Rows from block 5, named by matrix and row number. Rows with one number belong to one attention dimension. Each number is 128 + 32 x the weight over the matrix's rms, rounded and kept within 0 to 255. All counts start at 0. Numbers have three digits each.
# v: attention value (model.blocks.5.attn.v.weight, 192x192), inputs 96-191
# proj: attention output (model.blocks.5.attn.proj.weight, 192x192, transposed), outputs 96-191
v.88:162142139166144158151151124174067080065101123116130136165187113083094136153159121108097111115074140098135200115136112114071168176110109155118171158124170049094121113142138166188109093075143106172052135142152144121106127069163154169071138126155175158150152134057163090188148128090127093130
v.89:123101132059177181152126119150113090096155164084087091124137103166163151120128104128073128176106108118140124072122120096133096150143169159092151119062128128128159164091102087167149097143168182177185118051054129104134113166145127123078122098097143117173084099104159115131104082064162146124
v.90:140113127129173172059214112133182099125125132102120159139162112138123090183148131164063113111140088092157141140105129119106146123177137082075101135090057127120122120118094110063105090102103117109131072093155114166179144125129114139139173121144169116215097120178106096121107118108089101109
v.91:117092146128113132113110144114112147076065122105167106138173197166126163088137138120152111226162126097089083166090151129138150116135176099162065096180158211154060115106084085085132096126146148108096142131101189134109103156110111120125164127116079090106188147132159118097163111189121136161
v.92:159091079125129113111109121097165122128168139121099146154172132102133176138151096127140146144092139137143149168154087137125117163154091101093127152077136119116116177077194102150146161060129141175125104110138130132122168138115082165187088060142120152121096136152150094176135157123213122148
v.93:108135138185155127160113104120132134075131177104074133125146149123154115152137070112160092123137124158161162125169202133133159157158128144102059062132125123110145177130122164136109158109118102127103156080177096120055134095147133158100147110106161184130177112155154118075172131034112123169
v.94:149111159143089064119165100133090153139133072147180090138065132077138145088160119127109161107122113082115067165114143154207128106127167101113151104158108155130169170092195104135101136164129161098128111096136131136098106143135145107101149113058170093153131167133137157086176106100118108111
v.95:120165172117156151161107147064135166083102129165131023113151131045144114094141133080093142158096049150157144209145131093156204156189148158134091116104143100169135146118147084134128113111018133142096174160152108118144153115106135160105115084141120128151133101118125174064108142165162157128
v.96:058146130126124097145174087137095102116160123113131137152127148114184134124139155078180119136108126177187179141114070176076118119123089085092191143152108077159159114149068097139105140173130152094096124157169145063202079143127182085154102114145094107129076129141109079141064094074073144159
v.97:087131070150159167118043205214154131106130158108147116117074159137086116164128165170141121164089156083082187092161100127099097124144169119178143172158103129141107059103118153102094145119126109114077169161128175075104100140127120159155162185128152108137119174147144098138145075123078080178
v.98:166131139174082130156120119102155106112159088157120091085167091119127160090145163131158101131155029118142128165178101079141105125128131134159107123100152119141076139138081170111130116116136114128147123146130080092077166179109115158089114114119193160122145086117111183132142103122105192130
v.99:089156157131220138123128122156091136080140113070163100106156149158181108102112141131108118152106099179130092157162181180124145132148188224153205151099131095123147133080150121125108194166092092089129154171147146164086088099167178079105141156126109118186055207150127164076131065183052108144
v.100:135127129153148106088135145126110114133135087126156121122171141154163132127145133115121104147133135240182144148194172185140097116105151155120106208141111120098106124120087111102182181143143158110130154120170149197104089112129124154158108122132125146105150127099181078130083193149079135083
v.101:123089105140105141180150097115161151140090137156097155089128097115095166151153145127139126096152098124119177064173173146113094075142147110093205154145091082107135111064115048117105066150138116092167139138091125089137156164119132141106153091154094101138096103150133116138104100108121182177
v.102:103115140106138093156108132087099117083141145156097147114082110141090121096101111044157090113140147176076164126079069135120113078055095143132104126161133151089137105163109068106099183138124144156101117137170144155090103151173080105128137165149138046129151170099130169115159175134138191185
v.103:103134108141139129102110112106129105164090118119095149090135184167143141080090124136096143143156087136126111091108140208118079156109089155180137142152079139134095154131169145120126121141099121175117177158126224114105170131093136126112130115172117216182071170159138108151134124098146119157
v.104:115111109069130102141178145106162121148108098128098165136118107185137232106102127131098103180145082143149129101146076086160087180062128062143100036126103139103116088134099174160142104111093097104132118179121168104136126098150148110147052087174135068107091102182084105107168066106078136114
v.105:099133147168178111095161110149094038132143083167181065079151091111144123123121138152127170203154075160165050096131120099150120092182193168190143137110117071093163104152142110127193114122103104151133137132180129118104099182198121080113094118195147047133091124115099190165157154109131144098
v.106:088065181163123110119179148155151071151100135118091125136111129102116127153082101059118139133106138130152061101170146092132133133133139098145140120109102157127158145223126125119116090126077125128171143167138129182165175147108134173108121123097111143186108077143141194114152093114112152169
v.107:148094154078088117126132145116117170176123119112094119057122166159132185106167121086056137162131113125171094194127132123146124134136178127180113059146164135108102152137124156167142126145090151094105123155114132126118117170159133166129095200146151118107151114134115159108141110116119088117
v.108:150115138079099108128149162175082114074115134116100154129151098135096100121171133152107152155095114097108152108094139173084141087122142153117141114160165133144143091121088125066116129149149186183123089134100112124153136037091106067112162105145145150117148149115133119087168119171179066113
v.109:123192162138123101119111102076092130102076146151133083046125136134142093161194123123153133118139072115112078114165125104145154096124119127146123092089152112173108083125141122118101130126166117151151105153086127125138173106142086064084170182090125198135151078115141123144100143117142158122
v.110:162119089143075155149079191099147105051153133151162096102126045169126105136103079108148129140053087093175068191113084108097108141168112090160184176154122121158081156083132114162135112133154144097078176134213093099131099207118107106173104132149182103103161097112129125114110171143114116107
v.111:191145112150121150162159166108088157123129087143170185081173195101158157161162140076173109127182099123162056137151071131149181049182122180142153142138087201125163111137119106098129107123112090174186109107099147152159097156110166132121094131087067152164067145193248106156073132074116077117
v.112:139118026119206089207108097157148160084097154156161132111126096069100135081127123175113137115114126156080106126202103130136209133193085137125145051186165170102163102174116108071147117103094129172130138089121138154066121114129144136167195102132140068200116159113167213115172094173155174144
v.113:105108059115086137208171117119097139106169094173078150148152125150135061120027157132086165127138124094220168109130140140170062117174167064089131196080120089153174149091125184125095186062080134074098107112127103152079072128108147171105143088133110076136156099202134094123112124108161102158
v.114:163044173132098135155167082137104081139137079220116138125171181134105096083131181086094120128104165066130157136145094114129130148115120128110131156064085178122137168141147156115114112041149119126126117166057148134047154140111126155152093109094139150175157068110075163052110101102147137070
v.115:170049141149120122153090096084097123123064111110112148139117120154108080107133134155169131114158109157195191138069100092102091127081102083121083128104145121108109124121110056152140134097165136116152130127169181180147136164109122130117110156063097148203144179097132165129082118161190126106
v.116:136206117139127074183198075153135158147040148101098065102134120195138160218192194113133072133091145138138117064169161106066152155117080096068079092164127169080143082156191179124116148134163140095182050140199145128058096155151170152065112169041090158164099156115158148172108155167109160211
v.117:123117130197183150165125078126106118103122157163133120093199163107141092191128186114073128071132115074084128074109093079085150154073069112123088181100156169166114104089119091037100109089127135070112150110084112143107149142174127175155084125132131097178108073099106151181153164147205165134
v.118:124100165129138177140163124127135213094145081128149150172152114142157151090058167141143146051104092080154144098210125096147103134115125129182096055104153164123150159119129118149162136124132136053146121155125109081145142108156123217103087138121094197124093094045153130179146135059111100105
v.119:087142153141194112088117159086095143182102145093092154166143086036094170097189167076105102170122105127113149108159149104143082165107125095132085137123111114138086181155074145126140153116140091175133173054103095151140119112146095152148124133168179132123133082216116094165093104097105109113
v.120:135129140162085019155138086131157115182156107112093203224144117111121149063112172175144196186112121150053126131127084121131131117152139099038147150155131107123098127150134117105190145134081136128149161117086139168168117069062102121093167116124164124161101110087051136141067189116097100159
v.121:129121144150142108154193184134169104146152135149112155141089149118165163183110125158102100077196158138135174113145118041139110083174087135066079135179065152087156142120129164125089117164119129175128088171105142095061135083140062131138147119132150130112069124120157098141169138168102102120
v.122:106124120134088153126124143118119150144111112108174152167139104134161155141146142106127113087134158099145126096145110085138137168124182134155154097107116158076118162159143122137111113165108139092129094111104096107197151123099128107116133124102140167104116141083117087146099077094046104142
v.123:129133126144085100100098115148155138090134087136111107165070144117183189140098159093166123112163091118099112119171125166135136103121120119169145199171110090086170170098085140159105102099120159155096099130144200127111154103126163100089093127102113091151122116147084089197160157135108098152
v.124:066133127148107151071105107128128183160115092144128151090127137110142146171101096144114104146175123095082142127187188063117161143119167129127107175122100087162084152156096114181119169128114064089096126048107101158139156142199095111151167127163146166079147146174154124125154125141154133085
v.125:170090134174089185135119130131197175146136136068127122146158136132183167126128156124132100093188124147106124140163140163143176136153157088148128146119140129128130148154141203137095120129098129098126186171138083091140126141132149123126119112080077147127161133122169107120199148115125145158
v.126:119114067106110094166114107140155059186127117110113103103110158129134132140121141178128173155120146147166161100074079115131108143123053152173153104116130084114105142073072122085141098094165132139091122087124066122161109114081095129158126117174154087143123112083076144099102146132112121106
v.127:133132204133114147115079133080121111181198121116155097078167110086178173146149181027150121124164162094066111104136147095187130097168175119214072105147093177119100113080077116118177153113152166146147118219108135161126099138170095119041066120116092106169140110078143082143115128113136114116
v.128:108157142146136082168105128109127114126127080144156112088123128078144124148135150167158183131116147142097088156169081127086092120144175113104160102140167128048127127094106101097169145180090102121134124096058120111125107177116147100214136139115088160048147121172131138128137152088109125135
v.129:136106057119069126118156120101177145149133094181203140101167093186157134116117117176178082124130106075159150158076077100076156169084035129130118094138095145134132131115165148142107105157154132113151098131142104165122150161146101054175128171100167110073084135156187126152104126100120166105
v.130:077121157183126118118181134133088086116136124160131178095108139073121142149079088128168087127117154131147111164152129127123140147115146128145059124133103091061113127109150144142138115126108119103115126116135116096136167111129101191184134161070112107122084092132128098157155218142143119114
v.131:155129075132101105092123139084154098103116127147106137084186173145164125144133085116102206157154102171084103128167205110069094153130136092089116132140137111085071112093147133149114144095156098084136134193127081104149127108170097104175066167189180190144114054159126151116109098152086090145
v.132:133120125095130111135150162147146129088148131107090171096115108156136146105098072192067117150143083106135134178131120123107170118123067114141118167114077177139103075113129102089166105175170125147116161154133118132147084177113097186122139067096071130141103106132102115165120114133098068125
v.133:055101108124127107096160123197134044095113113126120125134127168074067181104160156118172138075115081108149112106100141129128090191122079197106113102174100101046193161075146125171154119096088117126204134091122202124128133139113126103128135074116137090111100175067074085104072123093128107168
v.134:169101134124097128136180149169121187165082142140080088115136096096190175109127078156147132114155117136123086159096124148139141166170112159087082106066091162123089116058122169139046098157196151092108164119112154098090142090137111094139067135151119117129097133091165118123092121123147123127
v.135:134133142156112123092172067083104144157138102207111143159102157113121149090145191101133084149128168104154064130142139168165109115112163139152075161173146198151112103131097188148126209144122114049129143123163135148093147100108119134109130111097131119103151134131097130150119134157126088188
v.136:099107100064155170102140098107186151154113151147105088117089115159101187126138231093166096134086138117160187136180106117129197149096143074153154125139142156107189173140114075085133159134145168146135172093137174144189101141154102121125142129131123140141191074102119103125102152105136163065
v.137:132139066113129085092140120166094148131115185118112163119130091181114118115102057121153094178117169162127139160132045144097123084097131092105112145169124180179139082163138112189120149084149157154163142115070083139165155172173090176122107159065173144112176190127114141164168098104067129091
v.138:137136197146174152139065125121148071083085118072156132101075117096188073159210120087081154130129155120151185109199110123128034138118075120129116145118210145162050114121187128166198122112123144106173193114155094180083059105104146107167109131156140164126148128101122113164107156138115123155
v.139:134089133156163190137145128134135133146168162125145094161097134143049153059144107151133114158114115128122128053172109138155139129083130153138094127121115153115124088104157115156160143118135143186133159094144123090161145103167226154115150111152117149087116158125219113106070125183106147149
v.140:148131174120142104156126146137124108143171121128080168136164142126140106115150191132167181131116134200165142108103125150161147115081103096110127111135124104149126132101152164090152106172095116210110210163162145121072097124096132087109127072068195142137094090081126132148122175179139153119
v.141:137123185163192134128081098095162151131078097113136100187101148124104094126120072188062194144144125117174112098181105100176182127139130124097122153114130179134129120073128086125156215100122095215135168184146107105165143077182108075111092125127127115128154144112082188061117101136120184091
v.142:110114117120117138154140078147160129128106187103151153069069100104099139126126191106123108077127161113069153131122144123130148169111165106143164097137148132104148134167136138090125127112128113139156132121130102168121117113149127115138051088116153134151146104090043058139117104125130127123
v.143:111127202154127121137100102149107151088144120126158158078092118134140123140097098156133063129114113135151168134148139090169121090131159198160137146058131065110095110142179071168119105212117074141105147143105084130084065092191152085167116140091099163117116141102141131136145154110090103162
v.144:173108094144112078084132145145173150133155113201161120118053184078163132136108132145110139132077066151152106177189157146161121159086176141173177079146168139113152136062104119142162163108110123071134186142126148086118093112119167166117098112121179068126189102157094100178088102151199063107
v.145:124126155103131148189130140104148058159063096142081125132069130130114162114174121132068134131161077118146160135095132098131119181164094061158104145136173135134127147073140135120166082143068097160120115113159038145148121109136164110116087125176194170127084159110133148074131115108120105095
v.146:093216216126113156138103074114184154124104137143106115144054164122128152164149121155081088209144153114197129123163142136143116172088079136163152146143146093129077091130106132159162139117119133132077079118091095095139070073126162134155135107092135117105086189159068090122088097119165103099
v.147:174139093160148113157144097106121120092163162160124178200135089115213059125177173162133163157150144117180115126119135138121163162130104119114179091075126139097076118120123101102119160119063133100086168184154170085107118130068087053084143159165167127061109210116090094148119075156121140117
v.148:152178130129132093124107174089137153106146120139120124128073120133056162098143101113132087172140173169086119130119136227095063123202189128089135147109129077107130075148158129102137165049130057152083096078144195127096134112108170151134127122215112113080094138177135103121113133139122087124
v.149:107189152149118147109120148100130160099132117065104108113107112120112120129115130069134093144156118186186119143161137135117057114153155117084097121162127156154143110105117135136169128148090100159144062120155111095092134137159115115137110099083148145140114067134157116134167156120047178103
v.150:067090101109148110139133173115120152159123174164129145165122085121114121092074120124056125101103129174121115142159168202055105117141153113145070102133116163151104091149105167126180122156161145149055117130128079131119124134128157151126116141148095108106141139142142137151093096094089154135
v.151:132080170159119057133158082210154130121172149148210112149093138061122123177129170161147082115109141137092120144147172095165100139088134163135169163123094087181153076103088107141100145098144135121154128114147130157121150163152153097125099172102164178125116105128204096096138112177077101144
v.152:112142145125153134135048118120093090104104183113108092137133107109135134093161138117146146150144132166095152122136185091129139180197138159117134121140198091120128123135061061087079144118111132148107123160152135090162130093139156142109102145180141141155101120135111126139123069190098184160
v.153:108112084116114088166110129181123115108136108117163106083116196151152134141135102139091125140131093083115136141131122161166121125081090204164153148158161134146097141101107113100110127129096112154163143119144111140164070103131112158126125092110091059096119178180128149076134163131157160120
v.154:107100201073081120160138096171124171199127157159169101139215136142123105111157145106142179177136103155119132066077117126134170134145124128211186103088109144150077135121163185178085092139120128113150134139138151150120087113088156098129085134129126129107123079076146161152101152115150124195
v.155:104140157104137113102138112148093179114135135130082178099128136123117163113065090061055135162096101181109100148103175165129138099154182153119129188114066141148126101101176125085110090117103106161124099102091173128105122071091099173091086101101120113126107143113146193066151112079131130146
v.156:069164126104157135098083109188082060166105151132105132121156129093125076143107179095188136135104134155111094123115110172156124122133075102124133113128181139163143190067183149108145143045126166129174184125185160190116126104125167088134133094145133110139221088091086131085041154114126109096
proj.88:119145097099092141150061113101162122236194069093151051118070101134055108146132135099178092144175137169081102155199086161161074091084139112125041120109185169084131124159034127106140123140095196167169164165134094191096140129076119120174109125141115110150142109128140180093137118150085121141
proj.89:082142096132104096160107115119150126144120119081146162131150118115092138132118130108188151147190149158174155162128057083128158162137072126122150071129105121155117164108141095143153099168140044129114106149085122141122146135105137131110135138196158143097126140056101105106155118167135151158
proj.90:064112183144148099041097148114172106107129132118127188102109072150155142143118130174088154153133145117085140123166137134118098203134129131145166141169139160156087137133121085182163161074119146131144179118162111131102171131136140169144187128089089138111109158116140163143105132150088121197
proj.91:117148135143148101122200135107091119117150144116099132178107112118112144173138199072118141114086112171121108113135193074145054142120140118067189130112087075140135125123202173127131122119096044126131135067135122138097207134175104151150133188149161142106121158126159138119151135090122145113
proj.92:089192188126195113156126142176154150110166111172138141120155144138127134130166126123168111188122094161158108149083100124129173238113141140147191145123081158138122164116093144154130073104096121105100192085134157156127072141155170134114129085143195112129160091103159147169122119158091140097
proj.93:131124159117090123145128121114129140102111092077128108095115137111092080115139142093096109096117112155120125130073142134135049161051098135085163126114127157152092089169090133182138113116140094133201092150101102179210100122156140144147139136130056090124121150118086119154137121146128103154
proj.94:162106169113166142141129109100101139109079128174140133119128126129142107076087156160107129119137114141107126102101130164106112082113130099117193110171084114117091073128102141103131128094124078129102084171147118138199192141094135160072146112188025115118133158090164175006111178145103074204
proj.95:119181140139149077133166121135116045130148111084157120134121156153168142157132135139127146102148160108138197112099111131124071110094112102118169130104150084112081122146111138119066124146149127130174131116129115141112121078115129195151198176117135115155197122153160097130047054155051132153
proj.96:103133085168126182151109179084095178134151145094127135146190130148139163183098138077067178170083154157114092071119150142130140143107174145035108101135146106127144151221168159145140103130161140104117121123090135165126100178118138103166117128176141127072127181121164162128087173122171154141
proj.97:147093139156119067165164071100138092150131131151099151144126069120156136151165089150112148149150099173120137131153153180120113102055157137173114088116192136159222155241142090158181192139160145164156128126182128185141155139206064095106123096170124097113123113090111188158108161089146151119
proj.98:155126136145186089131115103145022121076087119096115149156113171147122015165137164083099157125142130158105076097088159171095135162149120105100125112132170138129069126104099147107118159130145141151169121135074155146179101082181140093135170158124115101123099127085169172180169142096185079128
proj.99:126175139097166127153105108125146115190138151141123147106124097105076108134110136105212124073128152132166135087101097146115109060160137117077165098169161136089105091134125125134157118114173171145148163126161126153147113146119116089175144140118087084128173080137104183133143086105219146180
proj.100:142131107098099142152124137087070122145117077132146146070090099086116106182156177128145110112159209084112137136084131089084076148086103141187062130123121124077113140082167119110108132053146072158119116095127085064096082088155133144126122161122096133089135136126178103140161159139118120151
proj.101:107173136124139171095189104128068119126133196138157142147141119181109098075111103160127165165104132123104133067080136152119131167196140147111179093141148178181068084220173111094155124104101163132142120162097116121146095093073195170100134123116135107163143122143094123096098150134159139101
proj.102:155120110103094123152160100133110163077149063108088162136145152129161121118211136151116157126137165163113124061137160126171078146147137151154151160119127119117160167092152153166110114130127099159148130121108127144149090096153146130135112132157135178151172130107106096118097104125113130112
proj.103:100141124112092126113134141136107145098173219092119097197112125134103123137181107155150123086097108102147071121105107111147153095080106095099126086152164158102193111141098110126162168136169115142150100098198037100107121141143189145154150145128166100120180183128055105130080138104159162042
proj.104:168130144145153139172125175110125174123115155101109112155118157100096017195054114190088168121080141117118133113130165145101209173153143089113134125110145153079123152094154140137166085149101145117157130070105125108093125183083151182071151120203149107137178128099150132096137123166149130121
proj.105:193125127088095204127125119099143144069020154061187130131079159219140112150090094117164116042159187117118115182172109161139107153119113151175176169138201148169091165102128163110068134134127137128112167126067128128118110084108114118120150106108115166106155119123142190066152137100126195135
proj.106:181125122129162171108089116080107175131086143093137152091100153135134087108119134148112087138167156168146123102092165138161114154154113120095103127122192061073132102095084140104091131146147093136114187081136115096145110139197154133140120093129104155108200091111110105063143145095125184123
proj.107:145108099175082133142125146103133048094160201162170132113131155143118125120123064120127128106148157161111072125097105133133175133171094134099132099062076120082155081095165175114135167101161112234057152149138138105172115114137136095131124163135148131189108151120135144174164140119154129171
proj.108:135165145129077149138138135079124182173133087167130188104139125114130201102158100119124172119144140134096166118109114141134122166145111135136148092165113163140109138159158096174158101095114092100128170098134178083146185138147102156171097174121191129160076171094118164131059115157065127173
proj.109:125111142163185162099172115077080114159127193166103162121131189147036215078151150075098133121122097083154188176097170151133130145107151093112176153181136171087142176096074129073117146172169071103128198155144089116128161127154132174101127047155125098150144090105155134095093138137084110117
proj.110:120077124093148152151177149117188123112170166063143165178143165085127141121177069123113169101221133073133131096130114129167124152097112157137110117184116060108144114144081207095147174141123164120169065118078167166185088097111139171141111169132137123146045170122153136209114105143113181083
proj.111:084062119069169111123116104136063107147140125094129074142137128106133161111127135147171107098105144122152159113163124121105165172092099115148144108136131156129114072126106108097208061127109120087061100111142101131090136111126118126093176153169173107105160088105072084172160131124199195149
proj.112:178119194115115114145137151164140124143076075154097053132158115131147180158118126050157117096183075118149143114106201072141111080104129113123123132112100121143104083098104155137132085095095130102085166135120107131134177071126144072103209152100123143083137088105195092078134164084186176147
proj.113:184130144200116086098129129102096177190112202115115028096197129073127114100147080164105038203191133134118084118160097085103160110064105208172136090140162103135166161144181101107160089158132152155177147153133162121159080102109105105049118133109105222213168115136123152169104221095163117079
proj.114:112149149171176066136154186092134145152141086097132155128144090055127115167178089113129106093077105150140144075174180178122111144064145129077102086174213121164103165132100130159148116162092094114255137139085157098156162138111177194134046129116102184168185162106152135065230126149180069190
proj.115:083172149146130111114119150119139087139177154133097125092170152161105142142237138150083121150102178078113097126133152149124133111133154153084173075105118141161122111173124191155112171164106115174143161167091122108108119095092116073157100087136089122093125120128121060118119125090135111178
proj.116:076153179151120090156062158079135105139078135141115109175133108088145133105099144165102154064094097171145048162111153190196125149113196129161089170129126188093128147121079121116171066099143090107139117152161073104211081135050128075146093102178067099102088050112084152114157096123104099096
proj.117:108109181105056119156148078122085085189117103151198126175170119079093131059081111158146069189056091101118154172172131169159171119177180142141117147177189152121122106077093101194105100157097121142130147105139115097177115040088124107083146134112144106142189181166143097146122174141084118128
proj.118:112143180162137116118136152116089154151126182098085136106138093097127137122140149091181123135079130103081104168130114148093174160130161095153173144094093155078072081096093068102097116111150139200078159121163178091074142135065134081227138129087180098154214138189173152116120125151148102172
proj.119:152114115144098168141175137197061097187176108136143110142090139170206099182121139171128130122214168188073135168142051123170138156155141089087188114137185117144133081085108067148138119122098159112098104154131161140105114148154117136062131147152115127159124161114142097129128114062087147101
proj.120:160161130162109143130072171146130152088137160137069084082069146093103141167126159152130146120155106103156153122113194132102126129115177199192091008135092156091114160111107163093081173114138097164122122124090125086156160162118152129106106116144081109128161122151160127079161131179136077138
proj.121:193154095118132073147085099183166191108101122122080083153134057132164170153145147091061177146178117173098102100123175216170142129159152086134130176140101086142166171138124120150179164132131142095117121125121129142166096153175183156144133116148114134075136181168052137115207139142163115113
proj.122:118105175132131082123125134167143121075158155076150175079161139163105150109107113112096131143123136134075090141135143191110090119146116091050135121130113117102129109181080065077115134088161110126141165143150149145105140113114179144101166137156137079175118097163131119177136167141184095138
proj.123:152133126162143133155127084141104168158055137127109102111086172158151142151124162166092137167078159201175163158135134112120099140159183146137057073123175103168138092108246126149157139066097159117116119078132095150129112149103188149146107113168118153176161117094085112159131125150156163079
proj.124:208097118112112131129079146133130095104113154128117133132176116177116111109084126065111126103085098146149073168077106174186127119137102161125170127141132113187101121146133146081129154068143144121182119159187171125145105126148206127103136120082125101201119174131049101106163079146145137068
proj.125:093162118106187100082157175132110117122079097178195164161208100084097113161084146146115097167094163108159087086142133135179117133156057115135123144144122074103119169080141066157166120131143139101142126068133152158101108129090162160119132168131188133119120082111137184129147079173128120084
proj.126:126116106047108165072132146080094121124203165075122168155117106131089091149158107066157103152130151086125136173082207089158141080124071138142085092180107125151186108161194171144118094103065130130163112093104108113148125115108129094105136138119138204136112132157160147150104097181132049146
proj.127:096065078063173091134133083134104143102068113090133190131047135124137032159100139173138144138087176102128133126159118166054095165178088206104105104121175133114151116133143136008049150117120160103093100102142093071096141136126121116228092150137075154050196113083103138116131083129084146128
proj.128:105161123089120175122132062187152180162085141100096146150121107165167159118138104123125096114109079122115109103131122089155138142138102103216144236130118143110097153176138077138069088109119135167146129134130106152080151094137098141136090207114149119173172099128094112178137080076152098128
proj.129:061137082103190198106131157143055122127143110162096116112172086096141171185145109081146160142139126150129072112141156157119129152124146081076077178175172102103160157101108155120116111099109073110135151147124125124129096139159138136112155083181121080166112092167110135096141172078123097109
proj.130:117145074117159066144104107131113106096112122162095118173089083154131071125162115120137136106064132171120128090173197120112138109119070090121146167163148131143062125161134133152110139116163114128108111114104140154110095103107135160095077167141178109184176101149129088101205112133181135104
proj.131:161120206198147109153177130163143155152125160144143140121143059174105144137119135068170111112141133073131130186144136198155153145090128150110109174105130133191136177144082173126130141139119171106159092071068171125084131159127177118139155142123075076149125145143121060096121112093104047086
proj.132:128071125131137108167171176096132070130146145120098072107123128119077128058143147091154159082148134145080155135144147119111178147092114125154110112150108186108065101078120138119178104122124185147176151094072108104078125114135128134090117099126157142119124119135115171115117146138103146117
proj.133:118120157104176108147133123136168158120148114077091103136025145195160087129177127154150181102144143108097119084123180088191169111148128063129140162077129163163148091134131161093119140159122097118073125133185099140155187112199144174122150144107117109184149168098091130167125170134091166084
proj.134:115098140146159108072167165138120099159132102097132193087215121088083161126121162108165116127110146200143163148110115153175096095148097117141118104150121114147181103123091154129135125132117130126136101168166084124109092190115130141121117158175133156121101098148095173165137095124098087150
proj.135:086092140167149123107105174154094071068096153083177153090142105130114138119036118140077137098149153177075095165129171149114110158161106100184156125115122091077119109145139124101072091076102041160088076081120177099093174168134110129084117140108157120100133085117125145140198147215161116109
proj.136:145143142196180092122163151123145083093120122046131158196147123143114136140148100111093118093156119087135143096133140123125104087211143110123116134152127101112113138104169135110171168125106144130129106112093049105135132170070107086140131113107211136143154198134148110151132173136124135158
proj.137:092168173087134085123089093166085121101108151184153093107147137077101156131207112101086152143176156108171163174137179091082101128202132147064094117167142135078141139124101094151122123148090077135136083154103156151099123149108197144116115175146135143153129112117113135100183219126111113165
proj.138:065181116141092128158120208131168151102114125191108152115084128151064153126122093156115155073123159106136081177158129112189140140142215191175105077170090046132207116126082136132134111128119154117134083141094131148104153115153089064123115117121067135124095127182150133103151126127176160129
proj.139:156128085111149166135175146150096072148156129105105121138122142136165165198107155182137124085087133100122111141125124134103071066192125135163108111087111118105146154124067090204075179146119058086069127148096152175116101162140104119140116174133098104151092123098195151197149174111132169099
proj.140:068095108123153171122121131131147193117113077134166104157170106149052132103112151104072110111147161092112136109107143115140113114173171180107168084095095149113131145099170115132087132135155109093158080139130135088250136112159103178149160131111099168158186144120244089177133127163107128182
proj.141:161121214105121136114090167065165171146076110161137144159091100124138083153163146131092129073093133111098134129103088155122076135161154150148133191088148127133173087108159077157142094150121167128135119205117110197167138108052117164074089129173152130161149137118166082186145044138138050093
proj.142:141181123137137130136156116116129147131130090154120196113164128137148105155091069123130074129113134135166116124103186195193116110171100185114129135072114108095189169142138083138179155138163126107153121127071070141149107126141113110125157158131109203108116151149205168123194169181130202097
proj.143:155118067096110157148143084115116036114098120082150115074164172160068097183087148124136139133121133138167108118083095156148140097153075162075116124126135112135150112135096176152137124183163126154179105189119111114111141096098091136116153132187127109168125127170150189117134179116180159109
proj.144:104137145149122064095096135058123047161113148100083203136126152115155102155173109111173103143159143143147151095095141078148128092112136121147124124145133133115099088142171096103149119126119113100084092129070135197123115091078138126159161135132121094109108150115149157192120125099113127131
proj.145:130146087193116167094122169118128172109156140054106104137180050159120109131090105158147141059141142089170071160143109174145142147118151186163137087122094115116191097134133085100137143120161153125144141123127166119130119107172184117110086168069090139162108141106103173162119142149096149112
proj.146:195069065175155129156162095093092099111181124076155059094110180113097125125167135153146144129124160151086070141119160110078162113164128096163085104136149147129100110114134121117090101059132155139173131110122089118135096120084112146075067174136067113101139136109165133131130141161093082134
proj.147:106186134062112179108170138151099145142085141111153090108129107126112132147137145161181152192186124129110116135141082157089132115154164118126061127182154155147113144075130131119085097101092150130136127116183118156171149119149180132126092145148127111165122124140129127134187135096150135120
proj.148:158102153146132138087087074129194132188116140150109164159138092177142136138087161151168160103131135133088117085114089125127144105130119117149167125056180177139167153130112105237114123117138151105134110131122095135147123210112108154101105118093129127085155118105146090090144095130128085130
proj.149:133099096167107129144103138146106107115146117120120144090106109119193137120105154146142156085116130105148141115137141117162093067123045099141187093087125103166111161147100086164129156161151124157122198135065178188127137166123181131083120080129165157138194133190097202122129148135151181102
proj.150:096162191096169095092145084132157111166191138167130097153133153185135122099032117041131132155115143140157099113116051075117183093125120153165096123157083202156146171118198067171109103105166113139126186085113153147123140124169186173078115119098125086137125130169142198092165149108172140069
proj.151:160136122130137138101166160152174144088069137118146181126116126137115151150106111105111085160114144084161113092089075080120080141113141116120149086155123164121080110177117185112046119156101108132148084174093112100119138126208092191131147096146172117171149094081192120140183172123106177130
proj.152:174172141125079160116122123138157176198107184120172109098118103121091095198113157180082123134143148157129148130114091104132075107125140069153162103087156128125142141146132151143074181163169102133129110151046130074071161141168116105153157165120161169131145085135114142134134157142130125192
proj.153:137087134119166129105144118132113159098177175130110123149097147118140084071123149105191167132112128127111099178140123093093168135114125123156138149129185103114144092105122086123129059137146101119098098134130137129115129136100043150119140133128131142132171144106122113206084102125110148123
proj.154:122164113162122143103160131123117129082178117110172179096111133138084138091092136104137122163109124136125140111137165150112119109155169137073102147140116109175165098153123168123142105083146140160070121147204123144152036124137112097157143129169130067120114122126115113145108179149150142092
proj.155:148143172126138110178132096148173089203114076122210120138128144154134072113123149128155123141164092102180166122135129159113167092170070105074094114116119158149158167122110120155154111060150085131098111121141142128142117124158093173137199104101168129082107108141101064153148068152158108114
proj.156:112117134129150076161110178132116194139143153095116129141090106152062111115115074125069187110133155076081172127130173159160183109110144092172121144130084138134174085158138096128139120125089105140107085135100144118122084173079084110116107164122113147151120164204154111159116151194122131131